Rows from block 4 of a small image classifier, named by matrix and row number. Rows with one number belong to one neuron. Each number is 500 + 50 x the weight over its row's rms, rounded and kept within 0 to 999. All counts start at 0. Numbers have three digits each. After the name is the row's rms in percent of the matrix's.
After each neuron's rows are labels from the 100 images, of 14976, where the neuron reaches its highest value: "colour at peak" is the nearest of a few named colours to the mean colour under the peak. Only what is clearly more common there than usual is listed. The data: telescope images of galaxies (Galaxy Zoo DECaLS).
# fc1: MLP up (model.blocks.4.mlp.fc1.weight, 1536x384), inputs 288-383
# fc2: MLP down (model.blocks.4.mlp.fc2.weight, 384x1536, transposed), outputs 288-383

fc1.83 117:471574535507538463521552556544564447563478467448471521544549478602542450572533472492532481563573517465493479520496501497438514512462492616518507507551557525521525570554449467552460604430441531451441486463498553533514591414497522575545458471565577498456508467590499504497487568482532478518
fc2.83 083:514544413346490514505419469376448531569514415542517505487536530394489543492486530511521443528523546490444494495440512548490496472467459551488508639522473493524522538486526525486499389525478503483475570505557510477511497458470501449485551470461535537542397462529436504579540499507512519429
colour at peak: brown

fc1.486 125:553513542487465510562444463530525608528443530497523412538456495499570596543592553495465482460450541506537393531420486516530509513500540473490486526436503438470491508479467457514556359440460555533501548485414572546443519509482496436486507557435446508383530491502623556466476474513443403493
fc2.486 118:452486493521525450460459529535550495551531513494488538503494527532480503519491495488461561535483529528477489518483488449442514455468509495522499439480514549523531485499511535465499523541436457507352477519488466476483457545442506474471535504524545471529285481518460482471502487507496566512
colour at peak: grey; brown

fc1.577 127:478469544506625408429437539482505557542578557467514446451512451565551541587587534561509525466478535436500439522486521520554521535535530488585503460502523492486522503425473501543434562584458428481487526496537470521473490413477529504591590546520466561374460486542585483451505482487433454572
fc2.577 121:497481523453509481496460523520503486550483482529526481511501528471497473498488535522469549601500488530496499469482474497472521471481499503443521535483492512466499456517469463452546473517490485506342484466479515504523510524493508530474530461528488504534270458479468512501475511541494512498
colour at peak: brown; grey

fc1.562 110:430591538478370492500582499496536462444414492532488516460501495459463517530515514451552530452468462533562574456463542524458504424382478540530492461505526517484519539547512514500592423386548551566482493580552455460537505542538545498424454522514561485495484524393493521483542523538388449415
fc2.562 074:447429556524511463522432524500475503522523470487517554518539507454518535566533507438519473580570458511426453565496494506538459549521509478542531523488536495528513460491533578392475528575473409489452524557531565550475487467401541456549558526527473563441364540603544429411454506477623545472
colour at peak: grey; brown

fc1.695 077:430433519432589516435509470502448464489476528532552460599519454477570465613418519410491474513420455460512506545603516488598523508506530516512559452553439478469496570516573502478434460540479468548462406479508477419534563519577494552446516375429487498544527463490572487461392469415635426464
fc2.695 096:483549528539496511517472455508523461476502477511544508465538510500537473520510482525556474418523506545480533531522521506519476502515470508560517518493504455526507498478501512508458508495558506495663530500500455496494491478551459538571512519535509539525674471517519513476493480511503466450
colour at peak: brown

fc1.642 113:514554495484471411533511509547440502575471452490459563513475422452544468487581462458554463523513461423480485539560505538443477552503451554471505482417495504467492493576497551510479552562524586527498457494485528541606528537457569522470409481506574517481435509470532477388452491437551442450
fc2.642 110:498505502537525548518473498450464528575503518481544463496452541479487521497455521530470515608459472493513470479472531523488549515496534538508507513488481495528522466517497519453527480463497455508382518465487551493485464504496479487493567491523439515543291460508540511491562478522487538508
colour at peak: brown

fc1.615 117:532427471552479450532515417424453561514489450488432443476477633508468512511435582627527502519400446528485387538545572519494486490501503446434526498489497530551500474527569521517472467509547482513539572514525537510505501528383386488502569445456456510475551550459455507532454542483556537473
fc2.615 109:486458531571525500495510540525547517621465502460538462490499507504466450499511531496491544585508536463520474462458504511531553463439549546559464453489513494465522539500505508469548478456486408481400479513511410508528494491448569479500454552466527494528268518512520529435498524453530509529
colour at peak: grey

fc1.38 092:488454548457432439529608476582495455522464449575521502489529518407465550516456505385616471459470481420498464573404584555518649530394484487606476454509488494479472467488622525524525485501581516493445505447505491505592550525564510520474482383508569555453442502530501503459451454560618534560
fc2.38 086:499504552519481512467486532496475454462516486464520498506507544565522509490485485534500530456480507520460478495538502540515460480444519508539544502530517475545445516427538465469463529473510557572683554532474505565514508493518449501482490451516466541484709526474531477470509458554483541477
colour at peak: brown

fc1.179 071:471543385511510524429466469539501426623518412529550523488407432506527484478568491485508462450528503480448515480551496464559548526566463513481521552498468510405515471526471534460462516461418565452544507425508534482494517453511485500471550418467521536512479408645583489475557594556505562514
fc2.179 100:520461544515497478546546531487498479471473466497508483473503513500453529492498519533554473440546496523495470453564504504491472547496471463469526510558532515506448492464529520486504494539523558494616510460522480466540534490548505468527474508467504521471659511478527468529557480479452455476
colour at peak: brown

fc1.574 109:523560499481518414469478493526484451562538515533530507466472537596534494463611500422395460551566460454532431541545558503467447508460480537515555442502590551465458506515549607427533537485460551519393597461554458446473620584499615583475421507443454539522462489529552469537464412440489479461
fc2.574 125:490532487455479524510495536486477501583508518507503517471495505486506499515496524509478540598484522477475536519496483482501486502524496495470482509459494505471525486489511514484462491474470455491408490488490524518515454483478486489474533470498504489516298523514509511499485556532486488507
colour at peak: brown

fc1.347 103:480507491561433534490526488509442528507475446436442547477540526588385565552405492615445411517477527591492552405503408463522523508458483433487559587542478377496550534423449394525411541499632541516462521466473567535451486419481415473568594469439495491548583539468475471471463483487491498527
fc2.347 088:500513494448467493493471488445524534583471494486481492561480545454466525508505473596470521513438466472549445424470490595503550516473506476559466455564527502443417493444503428460599582526443440480432463505483458511544502520455636480450455511485522530444322538521494529517479457476481501522
colour at peak: grey

fc1.385 106:418484409454492589559425517481544571566515435562489471420558459473424531482387471506488545556475490428547495387520386546577504495563438403514516450426465490393460439465383533501515508490549480473542500433538468656409458486488530510498516453525537482514494523567507426521521465449538541521
fc2.385 081:506436483480494454456500480436544537533510500419500489561546513500540531495545535522481511513474529474494509514506481424538494504470557576494492416477509556444519530489527516596573507531465497460415421526500512501511513486462495523454512526469542578490326529449485557476533549526468480493
colour at peak: brown

fc1.234 108:535446477559570499453490438535519586554432441550498497432460534597463506446506553455500452525450545399538484534511563505404535514548458575470571401438480507551463535592534539440506561470456526513486428496476523489560519493431573544511476544499510490430458409597496477524433483553583498482
fc2.234 109:452507517441516507534448559435472539533506483508469484453502500469500460484464477526432500545517490497450470507508468510447485508494491498473540565467476513481556526459490498530495439487466492462333479480511513470537524514490477486464532457481531519540250462442483516510524540487486508522
colour at peak: grey

fc1.9 083:520446419426570477465448468476573437532491512550483537497504449455441521576492480485518506543482524410536521546551525493485489497518498534512577566604486577436556521505506490475502484565479502399531445398374468516484440509434464467466439448376491492395608493511529502438394472466411505525
fc2.9 091:508468478534527524532512499454525512425504463541495534525499450527477468461538498522562451441551508512508473518571470541490479506461463462509493516528472531496471513513556516531439519506543553545628544463467513519518542506525526547538515522501474494503732494541491539518532488510465504490
colour at peak: brown

fc1.188 092:438524455514505427539529522509546468495528426593437469559404394479572391494574471382446554458458556477455543546497542534521373502456477468535476533533455558399568434519527517474393513558442485513441549502468468470554530482498553439485390518454493537419496531582449486550507546513497578463
fc2.188 099:548472493514539512485544535522479507460526481513490471507473440495459513459533508471515436409482506499503460534495462527475448521489485531540494546482528531474451519452507508531477503470544581502674468488514519540512500517560517470499487457529504454480735501546500461505521446470514520438
colour at peak: brown

fc1.337 108:499428486454425476495563575549521471530480514446564409534437483579559465449604489480563431454506545529456457496438504551506542480516549628572493499603555536535490508463488506431601581605437522556499554533527573498507556533482526514505481620451519547509425535492489567486526514427466499486
fc2.337 069:534477482436506521559428472507363486490570499497491466454444479472459462480488468547472454533507492485561446471401490526562482514511507424498490605471539576513528494535546509466562502482447475569467498436515522517511539513529522433431509501511473426518561435490469484530477496535437402531
colour at peak: brown

fc1.560 109:450449481552460510577483512510511581467453471548502422455480546505516573527565548505497491551438533518532503483427457557521497515509498363494464580492427461538466500445508486566483470527561615455571477616458511570446486514444462377500537577450444491481474523457479487416546501431501416567
fc2.560 106:524467498466518491526504478522521468632455499449513509512490500521497477475512565500500507592464452521488460539516498501546475463435549529497519432531553505495538453526507473492554550536432415532388540568511431508505471484479527542503477528495548521477264521516467467487453481486533573548
colour at peak: grey; brown

fc1.81 070:440549525552485501551559562589475418550476460494552441488523508505488507566477406445487505424540477545518500484516492476475519474415509523440516463577439497478561465445581497536570541567466454428508460453433439456512502466485511499503444488512531468534513552514537451517510582431491500573
fc2.81 099:468533557551515540500488463463517484424490528476530494513497465517479520459529471515503499438483432500462454473530452527491523536486502537479538480507492518510512497477534469521445530487517511534715474495474485486523512470503515526551459458511475496490712505514541487468508502534516476479
colour at peak: brown

fc1.530 084:432509487517407585482523581403479552518518523512534474498578486548541464419520478460516452473520529556456525508477448540542395485445526537597485622551462379546446543515446487501413505487543487521502565562461610444537490513496469490563517511432522563540499591532478473443437526541561477510
fc2.530 093:550525497533502487514515486527525414417483518471486509500479477502538473533515490500563518480503527467494477461555519530483506506523454516509524518551486531558542534458506546534478531454550577532603480526482479487444543455522465468517496500525473516507745483512524485469454493521525514520
colour at peak: brown

fc1.82 098:611446468506511451436498538555520564510460537507591419534527528522529554443547608397419532537504428362505567534540441488473606542522463574462559495500522508511505525476563508502465491464542421427541446534475515379431498571545453597525485419545526541481490475490447500538462463491513507475
fc2.82 093:524495519469496533486515545494462504480494540513495530532549510469489478521474519533558451398505521480535510514542460541488488487468501490526523568524503512510445518444502495543508460543565575452679505550553549507512524507510459517517514482450471505464734451504488500498523467505486468506
colour at peak: grey; brown

fc1.609 125:488477563509551487430413555503547576536588574471443473454499566513469582523480535615533569522359524592494382447487475504508460565556520384532524556433441537482512510453487443539532460542518467525505542496488487509508476515414493393574589463473448508486580405481467519461518534465461481525
fc2.609 123:477489464486454483507489503481510499572464494485491496520528501467487487520476539479504551599500481521476495472518502479477486512464506494497474449506517469450479473493472520453512522496486486500380484491513482475499472550486521467506518493499542519467255476487503462485519523499518498508
colour at peak: grey

fc1.492 124:575518625424475441456575501431517423491506480466524519563456504478556460487470535499442435504533506474461557449386552548483507575530501593506558580415470548533449528575489531457478427548513523386370494575560513421520438570542508549473403489504485489512427428576560478537513482493565551513
fc2.492 112:502524447455500556503455487520461537524542513526495493500540477491484561497476500509487515552465509512444491526489525456475536484498499535505459530484468458481532501476480529478541506517483479539358511462452483543496444513508536484493556551494516486560366479476484501517480553473497514459
colour at peak: brown

fc1.91 097:479511469459445571418472576466530576523486497425504409551438520542470542529540451535447590549475552454535531483526541402460524461488540524484476407438590459472448490465499489509422504441529523492487516440441460523452481504536563460474508565415520542487464515510466504507504406537530595460
fc2.91 064:451534514498509472486553430494572483409498545535467549551558469543551547436395520447485514474456565464524554471494464536497496553496530392478572530521568518568548436404476500596448438535473484539557523568456521555452580502486439457511510484536567475543562555537505551516506547548497463521
colour at peak: brown

fc1.0 119:528476464461467471449481498466518456441526493505445530500521522574420434443542423514462533485540467454484530465413424474527467494594571565441468444557511493487428537411370546573515490506513636434514564527458491460475524497534494419502520495519442545526415509449498516548502525531497433440
fc2.0 115:461522515488515519517462518492483501585492557459502492476539488448519473492456505519474526611449492500494511533479550509466532454503542461515526491491490547474507522521530519474519489471444459485298473519488464529527520499473480498509516510483527507516276527475474486492479535496514505530
colour at peak: brown

fc1.673 078:549541501477512446593547523468472416433564519433493450488552504479461575468532471455511412549548515464609480507586524520476604529419495589561488484489567493465442452549463432457527481511522555585468499497475449516532556532441510595443520520482528494470515516479450492506509472461473456562
fc2.673 097:484490573510563557501545514538520470484485484471522459539532484488508485483484474517517485473523499486525538532554533474484497467472472512491537533529531466485466477538509485496458515457577545485604507484538458463462513449452530529493501531527457467448699453482493511484535511491493549509
colour at peak: brown

fc1.564 084:555503569462547350569477501512522443483422480477461549481510436474499491473536559425460461513415575501492518497535466537484534412541427507474472433501534501584595504527498558533428445525449471440456427460584459508469543546488593565397459551628530497518444530507511601506559429577538570500
fc2.564 095:546512545552503512527494521552478470445460464550484476474509488535502508502472509456529480484491464479523519465536463487546490497491486457481529538482496535531471518510538497498447494516552534527663478460499542464493529475542497487505463496542518496538660528543531512497520504468542533479
colour at peak: grey

fc1.177 096:462408511531524490471533476488499454508377524415417526440422474563496562597535495422583583503503533472503516477449607473544528497502442451511522467495393511508500498463609495538386524479578516524456525500577433595545524545385525595435444519526590521532498499611512500541458416536514587497
fc2.177 092:489535519527535518557501515491485492466484511554473494455498466494482517531543521465508502377491524508502501490551532512528536449475535524484491525541457526496451475489493479483489513502526497454634473461494512502468534512543441510559542539516474462509735485521506512462560491491452495455
colour at peak: brown

fc1.268 108:554533555499519439474425431397424500548490503479519465445501480459543516507440523448490521532455525538554484512428491529585536477539501479500428563488430457480519450363429449539507517476536411519567441449531633505465493512371450379503510462442407534389515513471540565520491518516526509501
fc2.268 075:494508462458441472523512505511511545566561544446495523500496505527386497557513457601562448594502428431422444434452526594552457525442453563531494442510544489544509543567469529477548460461459458450408480592583418452479486496454532530571485543532557520525317514455559501376490501455519460493
colour at peak: grey

fc1.269 124:481464421479467539474528531578546492484503456486530497477439545514490489533557435502434459480496520482549495491551456476502516521545477516515530412615521535532463525529458458522555557590437520577446381472542441516540506527524428535440451455649471447618459548596514488386501461474479520480
fc2.269 123:480455481510522507491473471467541543523497508473497472458484462500459478454466519505481532591499485485513498461481525524502493484483535508458528471475474514473534457491513507473502462493476444482360474500518508499515518468444509500496509470452505509478273463477487524548480536506486511474
colour at peak: brown

fc1.747 080:454503496551418477479552431506546584544532548518581469565445418572502590569500509490541490512492472471492552436459558492522418487536511543535486559600436604465476611497466580469500511526415446539483487489526502590477586525513474507586540521480487560450469516539499476425485505509608539426
fc2.747 095:483513521544559502493466473469483452414548503541528482476462441491465535468521523484536493401487458486488529496519534520474506457541468533499530533494507468530517528534543449534479469461562523477656497449527532534494476518495466526502476519456514463459717532495474527549505474511502502495
colour at peak: brown

fc1.112 105:510579421541496418443509522494491502462443490457535470527561465498538556510506521396471517561507536493443642432467453548480477529458528586454537562493463501468523442430511541413574459535441504532453454495501377511505540464559531500515411472569524451543400501492585534382481513497514503533
fc2.112 070:529539511459492452468491467414558586501450513566520476507429534529539528494441511512542566534418464491546487417438615563443511525523480429511534434421493448509536529455464502564561543433516489468499459493528522497467547541470519484465576544485495592499412411507440487562456476467476517411
colour at peak: grey

fc1.284 133:545562459573466527518540469388511498503492492522440425493431581422457517477572526519455543553457561583526379429462469538408483544499496486521546545345489595562435441505507418526545505489518478564565487467482558546451501503449477465477527549423451458516500517544565504494457595475559534573
fc2.284 126:447485482436511504480448509507532516546456503480523533494507463515510496490445497511493520566481471498523512522491500502503527460460488539469460471505471476498534535486473487481520523528474449498351503500513464516535472529478542512478462537533490521467314522491467493477519529479481533516
colour at peak: grey

fc1.708 111:513507426514468578496488545437527535442573505499504491534478447484517562495596478451436559506454428424503516461503382458541525536504550472540513502567501467468517497477363518476558516548476431448523460576469544582445456495468507406377469511474418493532467594459481544482478385443562491512
fc2.708 122:519497469457481460516468461508470523539527491507466525479531538473493538465518484488457514555475497494497531516505498510528506485532484506487492488512497537475488528484530532506533513485456478495342498498514475531505517512490536524513533501519538498516295531513512493523488508489463514472
colour at peak: brown

fc1.414 127:457510535541537458514413460433517511489443481566425525439479554509447600462445534587537526527513542491523422541514441552389507435565562493549473468430508487472495523527471459499511522508540521561641505455475511479453528407391480538568550501467444511517494530478502481572493579493601469547
fc2.414 110:457464495486481555538496566527539559627495507491529443478495514503525456481495505497514591508505507461446513434465466539557534532446467510469492489508456492470496566471456574485539475502444462472399491523522442481527495501442499399567504507440543486503286533479512540436555532503489467526
colour at peak: grey

fc1.118 098:610528451541415539550519498425516596471532539466500466481491530509434442406478558560503447475479531592493487437441488515516447509413535433510515523477540441452398390531510431598509493540430560566626577436504499476603503420458413516500571430528539442476576419433512482523509520476457551551
fc2.118 085:452491478511591527488521491494487494400491529541510520527483456538473474546512462487521476431562447511497476506558518522512487500479446508489419505511508544465521498496496494502522495515599519466619518515534444496481498510486521473552530483419454472506668506450483483487482522461485473487
colour at peak: grey; brown

fc1.468 111:484522432511568442546476485616578487467525433418410488533544495545543484489497546434448500442497491371586504484570409471437492590510472534539489433541548517488491435546527455474452501470454512495463542564487425483484564459578566499490495437441495529535363528532446435425571483505529504495
fc2.468 119:494471480482482504501446485526492522549472516525488496466478528480524477484472544495483501572502532523505498470478521490476554517521504503446536482486450509483563481522465512520492477496466441542365449445496487518515484533502530508498493505530517541498275474540497479515496513514480527524
colour at peak: brown

fc1.200 091:518478484561483393564515500453547542479492477584515564451439555443533460532434580519458490486563464553468458503504537490531597516521517474520550529452523472462486493415478428523519379442447453502573460469457467416439519540406464458453493418562469463502433508420440580530453593460477539531
fc2.200 091:451474550513560529503502477490461463446536492527485474511503485462544447511511468539572486487570467504490461546570522488534516535513484498482451549551490482481495545501491484562512499518536510545684511502509495481497550454567513518491489520445501513531711500528536459487510525502493448529
colour at peak: grey

fc1.377 112:448448407387484451500529544585537461505548509490517462579537478411511568493584444479487516536524473461418463490436532508506541538518429458528435453539468472553452530426412499525541529567494509505445510495442497597529478580472449457477486547554602464543437636489611524465471486424430400510
fc2.377 107:458500533527475528456503459491503496553490548488457468460479463509467465478492541508419532529508486516539479480483478493464520454520535505466522517477491513491493464536491475520520481536398427508379471542502529482505545442470512498511495486517472464478245453507498484589505544526492542469
colour at peak: brown

fc1.117 088:536463521524444500450590455421513453502453542424502498426497394503439495560512624390518461557455506472563502558552535528438576390569505490448506464442489479448534503496548427542533500525470453466557447533377392487561466478485476502515461378595450527492518498453490525461508530487522508542
fc2.117 099:481523560545511478480495514494471507473543502467515474522465506509482514485560460515544504390504533517552511505491480537535494465537530515518491517504517504550437533466515492538498502520554576448669505556547551485486471531495486517545451527446501475489717472483497476479518499474503497484
colour at peak: brown; grey

fc1.617 070:488533489602510444528425435561403459482443414608544583470469448560435444476464428482481474464457508494510545578505539450548508483481463453479458542403577473536488446572545511457487499451599464499428459432531404511418427557454456447480581488473554482570434526539548537491484530496560482452
fc2.617 097:529523487490527486554504455503506464448462451490521535531525448501524525509457526464505515473481485525500534543503506554519482481482484516509499495478508462481523487472500460509447477537576574494656469535525449479541522474500441475551501527469500516487669549470523496527502491488536521463
colour at peak: brown

fc1.26 117:524485465464572452420560486509484542493457532502454509441564495560514504471567499367523547527482448519447537494526458504491461532465499484440557508519466512446539563461631612409457494536499498438462491477498457477582583509457555463517462615456497466526452548609610497460441536506485578560
fc2.26 078:508494490429469534547414485468452550525572480573526530441492581506520473480464468499469538612519558496477492432443537453501482544509473481495470564406531456545550456545483530620493453479445493488486528533527599561472535400506451544389544483490521497555365374462512548576495533506536503420
colour at peak: brown

fc1.399 101:455548485576516470515566491596490499505459437497548483418537490486518363522557502504466420487531538491586421525488548543451471496533486552455550398420449536515524474537556621488521508464432524419445464541465458428508442451478561575436498454503482475500496515598455501465483497522562543564
fc2.399 115:479492486467454486497430473484513510521454486483486488476479528514473493534496549481481556531523496453481491476478497463465540550459535511482481502492467480489564459470518502492514497496500442487345446455462541544536507489522506451473511513537528489547292507486519487505540553493467513525
colour at peak: brown

fc1.89 084:498500554470454436569499424471490517405500454525395560451428487506506543485549446420561525546475462509482472528418532517471555448444493552548419529487479517567499534447449490510427565591492468533515550542412527528518550471576520495473501532448467449496532450510460439489506558460479423459
fc2.89 094:515546526541534513516512489509470495412528538478467487492505475470505486542509512526476486480513544502482510565502477481480473498486511544519551596532506485519520477468570480562468461461508570499649477481521535515503489477538508511508506512508494462457656478472544491460507531486497491471
colour at peak: brown