{
  "model": "image classifier",
  "dataset": "telescope images of galaxies (Galaxy Zoo DECaLS)",
  "train_examples": 88335,
  "image_size": 64,
  "crop_scale_min": 1,
  "horizontal_flip": true,
  "rotation_deg": 5,
  "color_jitter": 0.2,
  "targets": ["edge-on disk"],
  "num_classes": 2,
  "arch": "vit",
  "norm": "layernorm",
  "norm_position": "sandwich",
  "activation": "gelu",
  "mlp_ratio": 4,
  "head_dim": 32,
  "fused_qkv": true,
  "bias": "all",
  "qk_norm": false,
  "parallel_block": false,
  "dropout": 0.1,
  "inner_norm": false,
  "moe": "top_k",
  "num_experts": 16,
  "moe_every": 2,
  "expert_mlp_ratio": 1,
  "experts_per_token": 1,
  "shared_expert": false,
  "patch_size": [8, 8],
  "conv_stem": true,
  "layers": 8,
  "width": 384,
  "positions": "sincos",
  "pooling": "mean",
  "loss": "cross_entropy",
  "optimizer": "soap",
  "beta2": 0.95,
  "lr": 0.0022,
  "beta1": 0.95,
  "shampoo_beta": 0.95,
  "eps": 1e-08,
  "precondition_frequency": 10,
  "max_precond_dim": 1024,
  "one_sided": false,
  "adamw_lr_other_params": 0.001,
  "grad_clip": 0.5,
  "cautious_weight_decay": true,
  "steps": 5100,
  "batch_size": 128,
  "epochs": 7.4,
  "lr_schedule": "linear",
  "final_lr_fraction": 0,
  "warmup_steps": 250,
  "weight_decay": 0.1,
  "adamw_weight_decay_other_params": 0
}
Rows from block 2 of a small image classifier, named by matrix and row number. Rows with one number belong to one neuron. Each number is 128 + 32 x the weight over its row's rms, rounded and kept within 0 to 255. All counts start at 0. Numbers have three digits each. After the name is the row's rms in percent of the matrix's.
After each neuron's rows are labels from the 100 images, of 14976, where the neuron reaches its highest value: "responds to" is what is common among them; "patch colour" is the nearest of a few named colours to the mean colour under the peak. Only what is clearly more common there than usual is listed. The data: telescope images of galaxies (Galaxy Zoo DECaLS). In brackets: how many of the 100.
# fc1: MLP up (model.blocks.2.mlp.fc1.weight, 1536x384), inputs 288-383
# fc2: MLP down (model.blocks.2.mlp.fc2.weight, 384x1536, transposed), outputs 288-383

fc1.432 090:103130100180202105063057079128159125146147087118083148137121109186142104143162075140157098073085113104142164105116159132142074100134138104118109114202139082138146090111096082164101083125176196120187137173158136178145147108155158137166155154107140139081109154162150142114138135070205100093
fc2.432 094:106095169099149131121118122167117054099100108124115125123131096136134137104138137137190100082110123109114103170183121131126092118139105120144138123122105146140132108144168101147093121088144132137241122125126107136121107098122110149154129142143153139147244124147144119148120136133141111148
responds to: edge-on disk: no (92); shape: featured or disk (92); spiral arms: yes (84)
patch colour: brown (49)

fc1.166 113:111163166173129148156095135042092097137130123136136152074143212078119128129113154135205119204146106152144063152129109137079153126134090096156113116150106135118127150165121138147151163086124137129113161119113123138114083151141053153140119129150156112105165123120109086131115117108086139149
fc2.166 111:122140090140163155100117105098117118167137113124157103138144182123101138141108149138118176179126136101090143110083123164129137138108161141155116122100112116123116149106152159106132143142136140096044107151087128134136138124114155103102108147111149116093000149104157123122090156142143134157
responds to: roundness: round (63)
patch colour: brown (39); grey (31)

fc1.453 077:113143104126087122191056136151110137106125149177107120116131136129118087140148126116086138182067070106136146064123129072132125171121149093119109114109129138100077169066087110126098133052142104131080152106135161120113062095146117148207146137099194135178132150105148080122151129141152122116
fc2.453 096:138130135135154124160152154162118104076120099146153129116103061149151144099160111116144097058110142116136146130135148149144136129123119117147160147161131131112113134159119140173149123128146169120228131155113120109140146083139131150182106100107152112104255087109111135172107135155151158153
responds to: edge-on disk: no (92); shape: featured or disk (92); spiral arms: yes (81)
patch colour: brown (68)

fc1.304 100:141113087162098178132113127102102110131143113086104104112159173074128202157168152117103128119115095185135068120083104148161131170117146105136139129109130135116079155063123101133134136061136072109127185127150068119156111102130079149145179119123143159108158097046137119133131079152132121125
fc2.304 115:154146139123134144130134146095151179164110156142149094137138167117098105109099136134080165200147121119113110115091141150143132145104138138146098100121149134119137144112123137113141151138110104115040123122105124152118137139129116125077108144127113148110000147127127144124135140113127125147
responds to: roundness: cigar-shaped (34)
patch colour: brown (41); grey (36)

fc1.637 096:112157163138072146136118155164151120166146145121167125107055130132121175136074123183193160087131053104165147124106134100094179172101211113165097091136118107105162098106103062077152119168105145128142160112179116159138146137109190134159166096159122146122188081105109177097150090105107156158
fc2.637 092:134114167095142113161152130152120103110114123151095131136132063165152133147153142113167131098130133151115136111168140136139126129145106131128143140125138123110121147115168112166142095116173150117255135147142147115136152097146100126137115101098110116156249108139144145118112132096120132148
responds to: edge-on disk: yes (49); roundness: cigar-shaped (34)
patch colour: grey (67); brown (31)

fc1.281 108:127154109115130143127137100177125111163168208086096116179104110079173111089156079143106121157147098161146110120105140125197090119182178097135150086194133142128115132087145103129130128147146104152137159118157109154146128092112112131159154137109111124156110155125162130139132114138096070157
fc2.281 115:135133101177120126106139133092162164156138170146162104135135171083106128147095125110080178206132138131116117114105112127132119120116119140118130089126163131097106186133088136130139149115077106126030110149109156131120126143111156102081124119159092128126000119140105111081139118100097115133
responds to: roundness: cigar-shaped (46); edge-on disk: yes (33)
patch colour: brown (43)

fc1.674 096:088136142143171150075186140061122135098170150145118168121098169161102098187135144135214101102115093139114097115108170156098146182186106126158114101130081075183115138158073141143077151176115125111127045102121102151088114129111130197148111196136093121105110110150135117120090159197141126131
fc2.674 082:131112155136126116177130124127096069079109097109123149134139028156144097094156128088134113065149142133155111123157095139126141137143156121102117133106095122109157112155135174187162090072150171140239150116139114130188153087130129144135121118142118096175211134152115158141100125113118122123
responds to: edge-on disk: no (88); shape: featured or disk (88); spiral arms: yes (81)
patch colour: grey (36)

fc1.154 076:174101094158075165152108159080110117072117106129107140178136130117056184092128167067110087068184147102110182221211086121100160179135115104144136088086149096083143141158127128128117130211207179182114158062111137129109125083153109061109087106135077122079114132086155153157095120109122085144
fc2.154 094:152127167118152126110117117181100096107100116120152129102129068147160106145130112148159108089143106125141125133161113102137111117134152106115122122167110113153128086125149131158100110104159135142228151155113111132141138130117156138166127109098155152162247109155133132145138108169108142164
responds to: roundness: round (58)
patch colour: brown (65)

fc1.290 109:116172126136182077146107177176166126135160172111170128135142121161143106186171151194154132094084114079117105090114154122164180123159091116139144153112117099133087045136183105172096112079126094098171145167180135095099162096123160168201133217121153167215146079119077108128144145138170108166
fc2.290 094:112090166095129118089153109137121065059130145140151117131114058146156131110135157110170109074151112137122132162190123121109086142138098098154130107142103158154156130140093130130141104141134135115247149158173144112124134099155159103169133101121097139105255133135148142181103144126134144115
responds to: edge-on disk: no (89); shape: featured or disk (89); spiral arms: yes (77)
patch colour: brown (60)

fc1.58 113:154128093134150139145132161060103169150111165085136099115135180114117076175145118126132196173088167137179088091161094155184195140121099154138135134118157171110121071089102099184170103101111125097077113156081092139126139132094146122149131100119148169125116110151153142124107160085105122128
fc2.58 108:112132130122125140112136114111150139129113127117161109121172134085120155118123122137103134183156109115101133155072146113116113131122140110137125113111140122109150156112132137139082155121105124088031109114127134139120148124080098143088097151116101113090000164099154116149126119147151109133
responds to: edge-on disk: yes (40)
patch colour: brown (38)

fc1.551 121:169149146097092120213090098069099119112141122160110131137129141124111171096107162165147114117094131142118066084124112141083131161082117114142108154125111138115132126151149062111134107113115132164166123094098129154152144139119112101094157101108087106133143145073113097127085199116146110151
fc2.551 092:073166105139176139081190102148160174133104157101194106116157191120117125120132141097156132191203116134194141158132063154121109123117128136159138091142137140139089163125116151132138181152131097108102081170143071175115116120146092098063113144129140120069096147117139100060146097111131107135
responds to: shape: featured or disk (85); edge-on disk: no (84); spiral arms: yes (71)
patch colour: grey (89)

fc1.130 113:142144170157067161171179138140067142115164165093110158128164149083127174182072123118109084171076113141114122114153122172145109177093143143130122084078092127102104174103082132089141119115117153128142150082151114101149115098068157101128158138093096129106110170161164082119127102059104079151
fc2.130 125:131134104148115133134135130088147184190125139122125126132146161120149126153120144141066173188158132116127136093123115131146136105120113115144088115120150148133136157128121133124142157121073080101062090130119121140130134132125158104063118149134087120110000108122121127123111140122101104123
responds to: edge-on disk: yes (32); roundness: cigar-shaped (28)
patch colour: brown (40)

fc1.640 113:161108072128113127089127162057142171147123161106115078135107122107120191123127088167113152158100062125125121117142116163147129127149127141162073109175179175140091118097087125117182075139112096106075165145153149180095174127075166092143167135091186122155121176132124150134169096102172080195
fc2.640 115:127129124155111106097131127116150181178140135145165130121138158102121119139156157109073172207126133132125131118114117103124124155119155111099130079156139153105150177117140119147115159149092103105041125136090138132133086150124119115077113116133109136125000131141112087092124142125115118124
responds to: spiral arms: yes (39)
patch colour: brown (36)

fc1.187 077:176143135067153094046128111122133064104169127107124049116110120099150147127152111106071076074081165104160163130141090172163142145054116187111133088160095128081197135145112144080113181124142118114102194090103110115158147119162151162064115109098177148128067158140106132138159140176132198120
fc2.187 099:106130183114139139129114138166101078073108124125146118106131062118110153109140122141184123064111132121129138134163145127095107137126113127120141158153107147144116099125145106132135143118170164123241143116149138117159125124126117134169135129125149144134228104143124134117120128125157144113
responds to: edge-on disk: yes (27)
patch colour: brown (32)

fc1.552 115:145141150116187073183158075060132121128083153113112092099145176026174113146134181141088130205091126119133163200063124110120100112116142078165121144114132189143118157105170118155100111156132113167133115147129137145140118136117135129104135168152129075158164137099148085144099079102109090083
fc2.552 118:134172123135140126127135151083152184168155140142142121147127161118116121143117139141096137180132098140120135097083132150143110130103099140140121127114159137122119161133122118134109121143114109108013105157140121148130131155123109120084117143113130131106000159120110145092111134111147112124
responds to: roundness: cigar-shaped (26)
patch colour: grey (32); brown (31)

fc1.493 093:084089112064099187199196147134139102175080112192143098159127130165158071147143111085173168077104140079080141095120168145132121177166182138162180137133118079154140067112051148096093063133132159141132149110134179105094132083135159137086169116134097192165098132091091149186132171122129105082
fc2.493 079:089102140116126150098103158114160151116110126112167121122130124173117152105157179159150113147176130124157094192161115100168149108141142133112109130106123138154133114131165138134175139079112165135177151174123124147150152098136119105169120102113097088142213131128159096129132114113161166120
responds to: roundness: round (44)
patch colour: grey (36)

fc1.380 081:115091091190201156213139128115076099161143122087106107104093137125122096111169126126087069107066157139112101103119120144154071162182099097090129153081139141086037096060156129167092086142174127093132058115170145107071086177147095149089131176089159137105162101129134115117142094126134103151
fc2.380 092:138112134120150104168108126142121089070142105132102154109135098113142132127121132093126135040166141146119142176140117088123118101163122131136149133110140149168105132125135144173123148096171139118203124136112137122135101107155141126146109105099135145146255099146128123164145126160150134157
responds to: shape: featured or disk (81); edge-on disk: yes (55)
patch colour: brown (53); grey (25)

fc1.149 131:165160091134091125205123141088050142122113147112122129100122162109153164170052169197157129149157127119116073103150085109162080167128191139126102129124120103095148152164135088149140132122201106159219139121132119127135119085111129077176168130101097133125162157106107113128085188131138116185
fc2.149 106:138208161147196154119148137111146117174108149107166120099128209129134123140136117169108126147150124099127139139134152200118086072108073123182125051107141150093106165131128153110125161094129120117101111167116108193120164090136090136109096134091135100082032128118124144099145110115146123138
responds to: roundness: cigar-shaped (50); edge-on disk: yes (31)
patch colour: grey (84)